A small image classifier, trained from scratch: arch resnext, activation relu.
Rows from block 12 of a small image classifier, named by matrix and row number. Rows with one number belong to one channel. Each number is 200 + 20 x the weight over its row's rms, rounded and kept within 0 to 999. All counts start at 0.
Before each channel's rows are labels from the 100 images, of 14976, where the channel reaches its highest value: "top examples" is what is common among them. Only what is clearly more common there than usual is listed. The data: capsule endoscopy frames (Kvasir-Capsule).
# convs1: grouped (8 groups) 3x3 conv (model.blocks.12.convs.1.weight, 256x32x3x3, each kernel summed), inputs within the group 0-31
# convs2: expand pointwise conv (model.blocks.12.convs.2.weight, 512x256x1x1, transposed), outputs 0-85

top examples: finding: reduced mucosal view
convs1.143,179,202,192,209,221,186,209,241,161,190,195,217,191,237,229,184,217,200,204,173,223,231,200,186,217,188,207,215,197,167,171,196
convs2.143,192,200,193,225,224,176,197,208,205,243,184,215,213,226,199,234,175,189,235,218,213,244,193,231,199,214,228,187,250,229,209,191,205,169,244,249,200,196,163,165,208,201,209,218,178,202,238,200,244,218,202,214,178,175,175,208,197,186,221,212,230,212,191,199,182,217,177,186,205,206,166,197,190,211,195,219,191,211,229,214,173,163,185,180,181,195

top examples: finding: lymphangiectasia
convs1.9,211,202,197,224,250,192,182,190,179,175,209,175,205,173,218,191,179,176,202,182,227,219,207,219,191,197,173,215,198,224,242,203
convs2.9,225,168,216,200,211,182,187,212,198,177,193,188,157,204,189,186,174,194,197,229,201,173,197,173,224,193,182,184,209,202,169,201,186,212,177,229,123,213,244,181,174,171,196,242,208,222,227,191,183,193,185,179,171,197,192,192,209,188,194,182,202,201,184,192,207,175,196,191,206,207,201,210,203,173,192,167,213,241,172,225,190,193,211,200,220,240

top examples: finding: reduced mucosal view
convs1.78,194,240,238,204,181,208,190,194,170,204,241,180,189,202,177,201,195,238,198,199,188,183,196,200,178,181,193,200,207,182,208,246
convs2.78,193,232,211,168,213,230,190,192,206,167,213,205,240,172,189,220,198,171,214,195,193,285,201,207,216,195,164,190,203,207,220,190,214,229,170,209,215,220,170,174,214,192,212,196,210,212,181,226,187,196,185,187,194,212,186,169,216,188,148,212,203,179,156,224,172,230,182,161,205,222,225,191,189,189,212,205,207,167,232,194,220,212,176,200,195,218

top examples: finding: erosion
convs1.75,193,180,177,180,188,212,192,241,238,245,177,180,201,211,195,216,169,217,193,192,191,190,162,212,200,197,180,191,216,212,222,210
convs2.75,205,234,214,197,186,221,182,221,214,226,202,177,225,208,168,192,171,192,208,185,236,235,182,200,182,214,178,142,197,221,204,213,176,215,207,211,192,216,200,191,188,215,205,241,218,219,211,198,210,181,192,247,184,198,185,173,236,217,216,190,202,196,213,204,203,224,231,208,188,175,161,188,199,180,182,198,201,220,185,180,210,158,184,180,212,170

top examples: finding: ileocecal valve
convs1.10,161,205,206,236,192,231,241,177,180,184,219,181,178,223,210,210,206,199,195,169,205,227,204,214,174,222,178,191,183,196,202,192
convs2.10,216,217,202,194,187,202,208,190,225,237,188,205,207,179,224,192,196,209,221,192,190,262,222,176,183,185,178,175,216,194,205,167,202,213,201,225,188,212,198,184,205,185,196,205,198,195,181,212,208,213,231,205,206,206,205,209,173,201,213,190,199,213,189,194,173,181,209,195,190,211,227,209,204,193,179,194,238,193,209,203,155,178,197,206,209,154

top examples: finding: pylorus
convs1.167,221,154,212,204,196,205,206,203,209,205,178,223,201,248,199,203,190,210,170,187,192,193,183,231,205,239,217,175,211,187,167,209
convs2.167,190,207,185,176,234,182,199,217,221,194,215,197,189,235,207,200,193,240,221,192,203,210,221,192,208,193,183,187,204,171,197,211,220,191,210,221,201,189,169,180,180,181,210,188,190,176,198,224,228,209,187,170,198,200,162,233,215,222,193,233,222,224,205,209,214,215,172,191,207,185,179,210,192,175,169,186,182,179,205,188,196,185,214,199,206,174

top examples: finding: ulcer; finding: erosion
convs1.104,198,197,192,213,227,177,221,198,228,185,197,181,191,189,187,173,193,195,210,203,191,187,195,160,240,203,255,179,227,210,189,185
convs2.104,201,195,199,201,195,195,208,251,187,195,208,200,218,190,232,225,187,198,193,217,211,171,219,208,199,200,174,194,250,211,230,194,178,204,231,198,199,188,224,209,212,195,217,206,206,222,210,190,233,205,210,171,163,175,191,178,217,184,208,201,215,200,223,206,168,162,132,239,200,194,201,177,211,235,240,218,170,193,178,178,210,195,201,186,202,225

top examples: finding: lymphangiectasia
convs1.234,183,187,207,172,200,224,202,186,179,240,199,183,179,210,199,229,196,205,153,207,194,180,174,214,170,208,186,223,219,219,180,174
convs2.234,228,174,203,244,181,207,216,230,211,166,213,242,192,196,213,211,202,227,191,195,194,197,165,211,197,190,252,186,193,197,196,205,198,203,182,179,167,212,168,203,201,195,198,193,193,200,205,193,174,202,196,228,143,182,187,228,200,203,250,171,164,220,257,189,194,148,213,194,203,166,198,185,210,191,186,183,201,224,240,200,213,200,177,206,200,205

top examples: finding: ulcer
convs1.74,231,170,172,216,199,189,194,199,190,185,206,175,205,197,195,201,199,228,213,193,215,176,252,212,172,173,207,172,197,174,222,225
convs2.74,222,202,200,190,209,199,188,205,190,171,173,190,174,219,185,162,161,204,203,190,185,197,243,185,214,191,229,220,195,194,195,194,209,203,218,176,283,192,227,177,176,188,175,187,196,198,197,202,212,173,188,204,213,173,203,214,209,204,214,194,215,180,225,196,194,239,214,237,198,213,205,191,174,187,227,203,200,200,231,199,210,184,185,212,208,186

top examples: finding: pylorus
convs1.248,209,254,207,154,197,208,194,171,189,171,188,198,178,205,177,220,193,201,195,178,182,189,191,195,232,188,194,198,213,229,217,222
convs2.248,189,225,227,169,186,172,182,197,199,240,209,170,188,187,178,171,174,212,194,205,194,236,190,170,172,243,188,214,246,238,178,185,176,200,220,196,172,198,211,203,218,208,183,211,198,213,205,190,197,204,233,174,179,164,195,186,206,199,178,195,244,179,207,192,218,223,192,204,172,190,235,223,164,211,205,210,195,229,236,178,182,195,208,239,221,174

top examples: finding: reduced mucosal view
convs1.45,179,191,178,218,189,169,207,221,212,209,186,186,216,243,200,198,218,198,163,176,219,231,175,240,186,183,202,216,195,198,181,186
convs2.45,182,185,197,192,173,184,198,220,193,208,217,202,221,189,163,183,211,199,185,183,193,177,196,209,223,221,201,163,241,184,204,183,193,227,199,188,164,207,188,210,196,207,196,211,185,182,197,220,197,188,201,174,219,184,205,192,153,213,215,181,193,178,178,211,182,181,234,200,191,198,234,197,190,226,210,251,221,182,212,228,179,169,217,237,209,188

top examples: finding: ileocecal valve
convs1.132,170,207,220,226,180,165,195,199,215,210,210,179,187,174,226,209,204,234,172,242,205,213,187,199,216,197,172,198,205,173,187,224
convs2.132,202,183,192,178,185,171,227,252,235,187,184,203,198,210,257,189,175,188,183,191,160,220,189,179,218,204,187,189,179,197,240,196,178,208,184,160,203,222,232,184,168,213,225,173,182,221,239,198,198,214,227,197,151,198,226,224,196,219,218,230,217,207,190,211,221,191,227,169,200,217,202,193,205,203,199,219,153,204,206,222,224,180,202,195,197,193

top examples: finding: pylorus; finding: angiectasia
convs1.150,201,183,217,179,183,210,207,201,192,211,212,175,165,195,199,168,202,193,178,209,177,194,229,201,208,256,214,172,230,229,211,202
convs2.150,184,209,169,189,174,178,232,215,213,264,203,200,187,242,201,217,198,234,184,251,197,165,194,210,227,197,217,214,196,201,206,212,210,178,205,221,227,199,204,194,219,170,213,200,199,207,188,241,184,205,179,218,226,200,221,220,205,204,230,234,224,174,226,183,210,199,216,221,186,182,189,212,173,206,186,175,191,205,196,225,212,217,186,213,207,231

top examples: finding: foreign body
convs1.108,235,192,210,197,211,233,212,180,199,206,190,197,157,180,185,196,189,191,203,194,188,189,248,252,191,221,180,193,197,212,211,183
convs2.108,163,196,182,201,197,177,208,208,198,177,195,238,175,229,223,199,210,193,197,200,150,195,252,197,232,189,185,217,220,207,174,221,187,213,205,171,229,237,156,220,190,174,186,172,178,216,161,224,224,215,221,204,235,193,184,190,170,207,187,211,161,195,222,208,167,184,238,215,197,206,194,211,212,178,219,206,205,228,183,210,217,196,197,182,181,187

top examples: finding: ulcer
convs1.170,225,162,201,186,180,228,183,189,216,202,212,207,202,214,187,207,199,173,238,200,175,179,208,201,210,184,189,170,224,245,176,216
convs2.170,167,196,181,204,190,215,206,220,207,229,172,212,191,209,194,209,222,207,184,204,145,166,223,175,215,204,262,218,162,207,221,194,183,179,231,194,153,199,224,196,202,183,196,166,177,218,194,200,207,203,211,200,221,199,204,178,166,198,197,210,193,205,189,200,193,232,213,261,197,186,222,202,230,202,201,225,191,208,230,196,207,168,205,200,209,235

top examples: finding: pylorus
convs1.250,193,243,206,186,205,220,216,191,208,219,164,217,198,208,189,226,224,197,190,203,209,202,205,182,247,159,168,172,213,207,197,211
convs2.250,182,186,223,213,205,216,215,212,242,230,215,196,200,215,219,215,181,215,194,164,182,226,180,213,204,164,210,232,163,195,175,190,235,217,191,231,147,183,215,207,219,215,209,231,190,168,182,214,221,206,228,225,199,174,207,212,198,218,182,190,190,187,199,209,198,190,226,218,205,212,179,192,204,180,221,170,170,175,224,178,168,183,202,195,192,212

top examples: finding: foreign body
convs1.249,158,203,196,183,235,231,188,183,208,234,189,187,226,205,179,220,208,217,183,177,199,217,190,169,180,206,191,177,231,221,193,204
convs2.249,200,188,203,209,186,195,185,205,207,226,203,191,185,229,206,179,233,215,179,216,186,233,226,182,187,212,249,214,199,199,183,167,201,238,190,202,218,160,200,184,211,225,157,206,198,228,198,188,232,205,220,185,180,193,187,227,186,180,223,176,223,240,187,198,170,178,226,165,196,194,180,214,192,212,198,178,176,213,159,197,179,197,186,190,181,195

top examples: finding: lymphangiectasia
convs1.173,227,187,226,196,204,190,196,197,200,201,170,211,189,176,224,225,151,203,240,225,181,198,216,182,220,221,191,202,211,174,182,177
convs2.173,179,190,202,191,212,213,186,213,183,224,224,209,182,174,210,211,223,216,209,184,189,159,212,211,209,211,208,240,174,226,177,227,166,179,195,158,160,155,184,200,207,191,201,206,186,240,179,208,199,190,208,176,220,224,182,194,225,192,246,213,192,210,188,188,172,221,158,174,189,212,228,229,204,203,167,198,232,207,234,189,184,219,211,207,220,202

top examples: finding: erosion
convs1.86,183,182,218,218,208,204,190,235,235,228,203,189,185,240,177,218,174,222,171,192,192,171,178,231,208,186,197,179,196,195,212,196
convs2.86,204,194,171,215,199,214,199,195,188,185,218,215,224,198,205,216,177,202,213,209,193,143,210,193,205,203,164,216,182,191,228,198,212,199,214,193,211,235,240,191,212,182,197,215,189,218,246,195,209,197,210,220,157,164,166,202,209,193,231,237,204,177,238,204,213,193,146,219,211,176,217,204,164,184,230,186,203,182,203,190,195,136,209,211,225,209

top examples: finding: pylorus; finding: erosion
convs1.67,205,201,175,223,175,186,186,164,251,224,233,175,196,211,218,207,211,202,206,189,186,168,184,171,212,205,196,175,215,212,214,198
convs2.67,174,188,190,226,199,163,219,185,189,169,193,190,180,199,216,182,211,187,198,209,162,187,208,183,191,196,145,201,203,198,208,185,210,214,205,198,188,202,207,182,193,172,182,226,216,186,220,195,217,189,191,223,209,223,195,213,208,207,185,169,145,248,220,202,174,188,169,185,179,185,219,210,204,209,203,224,192,218,153,195,180,218,191,183,195,164

top examples: finding: lymphangiectasia
convs1.18,161,193,213,203,227,201,220,247,167,211,176,228,190,218,178,206,204,182,196,190,189,179,200,189,199,235,235,179,188,195,194,197
convs2.18,215,221,189,190,182,225,184,160,202,213,202,200,198,189,206,184,194,210,172,190,150,170,167,206,200,190,204,212,142,193,216,186,193,228,179,195,249,217,200,142,198,196,196,196,191,173,244,176,214,187,220,192,172,191,185,211,201,205,181,183,191,205,191,194,206,186,185,170,197,186,168,185,204,205,199,175,192,171,198,169,210,212,219,194,190,194

top examples: finding: reduced mucosal view
convs1.221,187,200,184,211,167,211,202,211,214,186,242,194,176,188,208,215,181,169,208,202,191,187,189,179,197,270,215,191,212,206,211,199
convs2.221,241,177,200,184,190,212,215,186,248,204,202,194,237,173,200,203,200,219,214,178,193,198,210,176,196,220,192,175,239,195,206,183,203,202,213,230,172,193,208,157,210,198,195,243,193,208,217,193,218,216,174,191,210,203,227,206,166,192,228,162,177,211,187,196,192,226,207,144,209,178,216,210,186,201,183,186,150,208,209,213,228,177,185,174,174,185

top examples: finding: ulcer
convs1.134,189,214,211,217,197,180,210,189,193,177,262,201,192,186,206,175,179,243,187,198,225,193,189,191,168,203,168,201,215,197,183,214
convs2.134,173,222,196,198,201,185,216,214,182,195,209,214,196,205,208,186,207,185,184,219,210,190,214,196,169,185,168,194,182,208,210,206,218,186,197,221,195,222,297,192,185,183,188,198,194,204,155,192,220,185,174,234,191,220,160,187,162,195,189,211,181,197,202,197,199,168,185,198,181,194,201,203,198,169,178,185,216,211,191,260,201,148,207,205,209,195