{"model": "image classifier", "dataset": "capsule endoscopy frames (Kvasir-Capsule)", "train_examples": 42238, "image_size": 48, "crop_scale_min": 0.7, "horizontal_flip": true, "translate": 0.06, "targets": ["finding"], "num_classes": 11, "arch": "resnext", "norm": "groupnorm", "activation": "relu", "weight_standardization": false, "depths": [3, 6, 6], "kernel_size": 3, "stem": "deep", "avg_pool_shortcut": false, "dropout": 0.05, "widths": [128, 256, 512], "mixing": "cutmix", "loss": "cross_entropy", "init": "trunc_normal_002", "residual_init": "scaled_by_depth", "optimizer": "muon", "muon_scale": "match_rms_adamw", "lr": 0.0021, "momentum": 0.95, "nesterov": true, "orthogonalizer": "polar_express", "adamw_lr_other_params": 0.0013, "grad_clip": 0.5, "ema_decay": 0.995, "steps": 11300, "batch_size": 128, "epochs": 34.2, "lr_schedule": "poly", "final_lr_fraction": 0, "warmup_steps": 1130, "weight_decay": 0.2, "adamw_weight_decay_other_params": 0.01}
Rows from block 11 of a small image classifier, named by matrix and row number. Rows with one number belong to one channel. Each number is 128 + 32 x the weight over its row's rms, rounded and kept within 0 to 255. All counts start at 0.
After each channel's rows are labels from the 100 images, of 14976, where the channel reaches its highest value: "strongest on" is what is common among them. Only what is clearly more common there than usual is listed. The data: capsule endoscopy frames (Kvasir-Capsule).
# convs1: grouped (8 groups) 3x3 conv (model.blocks.11.convs.1.weight, 256x32x3x3, each kernel summed), inputs within the group 0-31
# convs2: expand pointwise conv (model.blocks.11.convs.2.weight, 512x256x1x1, transposed), outputs 0-127

convs1.111 [157  93 139 108 125 160 196 143 161 117 130 158 102 146 147 140  52 151 118  88 129 101  75  87  76 117 154  85 120 156 164 127]
convs2.111 [147  79  72 209 115 165 154  92 103 190 107 127 198 146 122 157  72 154 116 113 129 106  92 114 164 124  86 130  93 169 105 188 150 134 122 126 168 103 159  86 156 153 116 136 125 133 109  58 141 148 164 116 159 121 134  87 109 102  42  95 179 156 119 133  94 155 194 119 150 119 147 119 134 152 125 118 130 112 136  98 101 174 124 182 157 134 191 144 110 203 126 157 129 185 123 109 159 120 158  82 136  99 143 185 139 105 165 100  99  62 173 132 209  71 167 124 156 110 132 144 178 127 122 211 123 125  67 170]
strongest on: finding: reduced mucosal view

convs1.126 [144 119 117  83  93 153 164 143 174 182 173 147  98 129 127 148 133 119 119  34 101 107 110  91 107 148 176 134  83 150 128 107]
convs2.126 [ 81 100  86 145 156  87 167  69 117 125 134 163 118 140  93 119 145 142  91  95 117 160 137 126 154 117  60 130  98 115  99 154 111 143 102 114 139 112  90 128  99 161 115 101  58  47  81 169  97 118 138  45 178 108 129 156 160  88  44 174 151 148 104 120 145 112 199 153 124 122  91  88 123 132 146 128 174 122 148 118 123 159 107 110 156 104 164 159 157 149  76 148 138 106  62  88 119 126 184 143 145 146 137 155 136 173  99 103 106 140 132 149 173 130 106  83 160 141 146 131 165 161 153 160 134 167 130 107]
strongest on: finding: reduced mucosal view

convs1.174 [142 147 132  97 168 118 134 107 161 124 139  76 107 136 106 133 131 124 106 125 255  97 137 116 131 112 156  98 149 154  93  87]
convs2.174 [126 142 152 122 156 175 132 122 151 110 175 159 104 111 157  68 135 152 137  93  84  89 107 136 137 137 120 176 174  86 112 120 129  98 120  86 104 115 102 137  10  84 157 152 104 156 143 111 147 117 192 143 131 147 152 150 102 155 176  73 133 170 189 173 119 145  92  98 113 176  96 110 138 139 131 149  76 103 165 149 123 100 139 162 165 116 108 132 141  59  92 139 116  93 168 216 128 141 120 137 148 143 111 109 121 120 104 129 156 106 161 165 105 127 152 179 131 124 138  91 131 135 132 184  84 145 123 133]
strongest on: finding: reduced mucosal view

convs1.133 [117 138 103 107 140 152 198 110 139 146 103 149 100  49 206 147 118 110 125 125 119 199 130 134 103  99 155 144 136 119 113 173]
convs2.133 [ 81 136 132 146 166 139 139 125 118 169 114 144  92 148 134  70  70 139 187 140 159  69 129 130 111  79 137 126  64 174 175 163 137 166  76 151 126 132  81 129  87  64 110 134 162 129 125 179 130 126 133 118 112 177 159  96 157 198 122 133 148 114 198 111  71 115 195 158 150 133  97 143 164 138 139 107 109  99 106 157 151 171 122 104 132 110  76  66 139 116 117 125 176 146 146 159 168 113 180  98 177  82 140  79  87 107 215  98  70 127 155 138 114 113 160  94 116 104  56  98 156 169 115 171 140 160  97 106]
strongest on: finding: angiectasia

convs1.166 [122 152  87 110 234 133 121 122 130 122 154  87 118 135  98 124 140 108 115 134 169 113 151  53  88 133 158  88 144 170 119 122]
convs2.166 [ 58 171 135  69 105 115  87 106 131  95  96  92 133  97 112 115 109 112 176 161 165 192 108 107 114  77  97  99  97 120 152 134 147 133 165 117 121 125 132 108 125 167 124 175 143  75 105 126 135 118  90 124 143 132 156 100 167 125 129  87  71  98 149 105 164 138 104 150 109 135 159 139 144 170 111  97 206 188 143 115 104  93 117 121 122 120  94  99 168 131 116 148  98 140  88 141 168 184 166 110 181 148 155 111 107 129 132 114 132 121 149 122 168 195 205  98 157 167  64 175 138 124  78 154 107 127  86 179]
strongest on: finding: reduced mucosal view

convs1.105 [150 178 195 131  98 153 131 133 125 141  85  97 152 138 185 130 149 101  82  82 131 176 130 142 135 143 121  58 141  88  85 118]
convs2.105 [ 81  69 135 140 125 153 142 160 141 190 160  78 135  77 115 120  94  75 124  69 134 104 104 114 170 113 153 165  75 160 111 139  91 124  94 101 171 151 170 110 113 147 153 110 127 140 130 121 118 139 141 106  96 119 138 125 110  92  97 127 117 103 146 127 126 170 104 230 124 125 108 186 134  91 109 153 144 107 134  95 166 101 119 178 155 134 135  62 115 163 103 121 150  92 132  70 163 166  86 142  93 119  74 132 140 149 124 124 111  93  69 164 133 106 153 145  70 142 117 145  95  89 200  98 140 157 158 166]
strongest on: finding: reduced mucosal view

convs1.100 [139 123 142 148 118 152 129  95  90 107 125 118  58 149 208 110  84 107  90 123 170 132  70 189 125 141 135  82 141 120 113 100]
convs2.100 [169 115 118 153 125  83  85 127  96 170 147  85 151 140 134 137 159 147  98 129 127  97 114 137 134 165 139  94  73  87  83 155 109 123  88  89 152 187 175 132  66 164 143  99 130 128 107  98 110 109 102 119  61 112 136 139 143 124 108 147 135 198 154 125  77 103  73 136 149  99 129 113 132  98 217  92 141 200 119 118  98  82 113 106 138 101 207 132 101 180 130 143 137 108 109 106 105 109 165  94 125  68 159 187 157 114 134 142 115 182 121  84 144 169 140 159 133 103 155 131 190 110 128 133  99 160 113 116]
strongest on: finding: reduced mucosal view