{"arch": "resnext", "model": "image classifier", "dataset": "capsule endoscopy frames (Kvasir-Capsule)", "train_examples": 42238, "image_size": 48, "crop_scale_min": 0.7, "horizontal_flip": true, "translate": 0.06, "targets": ["finding"], "num_classes": 11, "norm": "groupnorm", "hidden_act": "relu", "weight_standardization": false, "depths": [3, 6, 6], "kernel_size": 3, "stem": "deep", "avg_pool_shortcut": false, "dropout": 0.05, "widths": [128, 256, 512], "mixing": "cutmix", "loss": "cross_entropy", "init": "trunc_normal_002", "residual_init": "scaled_by_depth", "optimizer": "muon", "muon_scale": "match_rms_adamw", "learning_rate": 0.0021, "momentum": 0.95, "nesterov": true, "orthogonalizer": "polar_express", "adamw_lr_other_params": 0.0013, "max_grad_norm": 0.5, "ema_decay": 0.995, "max_steps": 11300, "batch_size": 128, "epochs": 34.2, "lr_schedule": "poly", "final_lr_fraction": 0, "warmup_steps": 1130, "weight_decay": 0.2, "adamw_weight_decay_other_params": 0.01}
Rows from block 3 of a small image classifier, named by matrix and row number. Rows with one number belong to one channel. Each number is 500 + 40 x the weight over its row's rms, rounded and kept within 0 to 999. All counts start at 0. Numbers have three digits each.
After each channel's rows are labels from the 100 images, of 14976, where the channel reaches its highest value: "responds to" is what is common among them. Only what is clearly more common there than usual is listed. The data: capsule endoscopy frames (Kvasir-Capsule). In brackets: how many of the 100.
# convs1: grouped (8 groups) 3x3 conv, stride 2 (model.blocks.3.convs.1.weight, 128x16x3x3, each kernel summed), inputs within the group 0-15
# convs2: expand pointwise conv (model.blocks.3.convs.2.weight, 256x128x1x1, transposed), outputs 0-51

convs1.79:456524527507477465455527583475522511590525471514
convs2.79:534551458514485476526477474521507479471482514511508518458433479541479500605538456539469416500456492482467450559507466445513495511490444472467466515419516512
responds to: finding: angiectasia (46)

convs1.54:444527500477519511430475517570462425506477490548
convs2.54:509473505501593480528517389488579466554538555446542509552507541537457466562490469538498528445522527558421491573502454475492576506518461544433513505476517485
responds to: finding: reduced mucosal view (31)

convs1.71:473548538460455473473547550494511489604513513498
convs2.71:425484483523521499484492553512463495443492550495503481441442512499515548597469520499547454464450539468480458433454469507528514497492444449482475460491486482
responds to: finding: angiectasia (30)

convs1.15:512516494543477451546511596510524489506464532424
convs2.15:543456517473450523486446606571546503549467512478503552486488568405464475470479480422491471481510561514562498497508554460502530514474402574545561595420436485
responds to: finding: foreign body (27)

convs1.13:483500551548506460560489474433536578490502469461
convs2.13:469464514532517446528449517464510510563489452491507571522498555489549496506462466526527449466471524491530500438451488573482539446417447484537476591551438466
responds to: finding: pylorus (29)

convs1.52:479437520477466514432483571500495574509469480546
convs2.52:461519482531524500506511649516478446527531448551558477496475486517527514435581496447586472502563497458440524502506507525549574567490506464519596470430454472
responds to: finding: ileocecal valve (45); finding: reduced mucosal view (25)

convs1.68:513482499489472541465454519485515481490521507632
convs2.68:484584565478507499480464500601490446463465512425478513501519505530493471603532480483496626454483477468571421438461554492509469547549496435529483467483552511
responds to: finding: lymphangiectasia (32)

convs1.46:468489611555524476492546509473448511474469486487
convs2.46:482508510549464494587478475529488501448556520555570502449519493497532396574517520503518484559488447444530553439541444481544490529485561439509502460480560501
responds to: finding: reduced mucosal view (40)

convs1.93:522463459497510583463492455571494476488550459460
convs2.93:410492462561497516559510491552509524448517487537509524483507519491513499508505557497572590517607508506499482533514554491505549530465475517491510480586458569
responds to: finding: angiectasia (31)

convs1.1:540520483475503445518474601487536454494492531440
convs2.1:468494461468492531433551372538591454446473457524559511538509490448521507476488446532504529475510556527463507442539481552493452586544521452600514522532421433
responds to: finding: ileocecal valve (45)

convs1.5:507490580497465476532460554488505461574468531448
convs2.5:467457562500426465507499555575545504432495543501546495493509514502515513484519448558501493454440471438525461492477548550567506504446496483573534484504432460
responds to: finding: lymphangiectasia (33)

convs1.83:530514536489496501460613496519495469448506432504
convs2.83:568494503451497518534494507425491483514511444515428488515563484514473439535430531481501443474481499491522552486502560532473474488469539486478456470578427435
responds to: finding: ileocecal valve (34); finding: ulcer (26)

convs1.7:470481540531519427572457508465472509502581483503
convs2.7:520459525538489512522557441523480579527490558474477467480437477494475441548498551533465496473505537461453457414517506512509558508480509494552460508496527461
responds to: finding: foreign body (35)

convs1.119:570480539452497473454547497540513445473464533441
convs2.119:526478542522467503493549501497547465522532582495511451486528496572525538425511500525419539488500508483538566482515491423494500478523449507545448577546471485
responds to: finding: angiectasia (35)

convs1.59:453480541495515484522472459484439495551420463559
convs2.59:464483463508559465460466524444529479453502575486504545495503515518484509541505485584510528445550495498454521563495455471467498514430468510466499543485461477
responds to: finding: reduced mucosal view (31)

convs1.69:554499502561430503471496502487470470442528578529
convs2.69:453449543429502532563566444549453456479422485437460419485511517493464499564449463532474547527426473474464564519459528496494475506537503521495410521471454517
responds to: finding: lymphangiectasia (26)

convs1.49:497543482542509464551494482516543391554522494507
convs2.49:513442509431508510530462464493460531456490484566489539510450522543538567454482457433451430495555453527529444496447618447474438503511531472454503542550487487
responds to: finding: ulcer (29)

convs1.56:516451504435568597481483467496542522486494483506
convs2.56:459485488509549517527446550458493476489461510487517471498487442423487503465537529481507562477459492478492540439502520503556537488442465499512414452543501446
responds to: finding: pylorus (42)

convs1.40:500601427470496497525569517474494512501490496449
convs2.40:545510452518575517502512618565474458463431446389471507481534466473474518535442506464530455501462442422515476527525608508484544493530546531580540553458613530
responds to: finding: ileocecal valve (54); finding: blood fresh (25)

convs1.29:516476448513472523533511464490528485502547603434
convs2.29:467530473578480528536525493536431453501574526452546555524471544610474497538514486469542576443497508671479502515524440443504517537574560542528573508512495474
responds to: finding: ileocecal valve (52)

convs1.75:449470511470492493484570505503479507612492551509
convs2.75:420512467466531493566477514533499452609450526481471518488437491495512451635514468586524446518562522414472467521485535516470478459501498504485440539510461573
responds to: finding: angiectasia (37)

convs1.41:556559455479529459517587537454476497507492474465
convs2.41:500564493462462532471513561506487483472503507482472454529472494490476430503515473521478496580471477460447547454408609451514490467463472471517578480549496544
responds to: finding: pylorus (49)

convs1.26:509587474504416550471514451462484514522475469484
convs2.26:504481551489431502535487474498555561447542424495407506564547485480526445499508510472434464579566499460470426504587484495481521507448498542541436524557502546
responds to: finding: reduced mucosal view (26)

convs1.124:538491465430542463465508506528455480484502570427
convs2.124:509437524512485494492497487544611509452434480442495498461549501545525492441524523460487473491475500493457537565507484506463509541538564488482490505489479503
responds to: finding: ileocecal valve (31)

convs1.43:445489575507528545484529527528451469441441526485
convs2.43:535509542511562539556491505638524475475465473531479489517531535475463543446451505513506569521520564487570603425474439481568477491591447482457482453488449475
responds to: finding: reduced mucosal view (28); finding: ileocecal valve (28)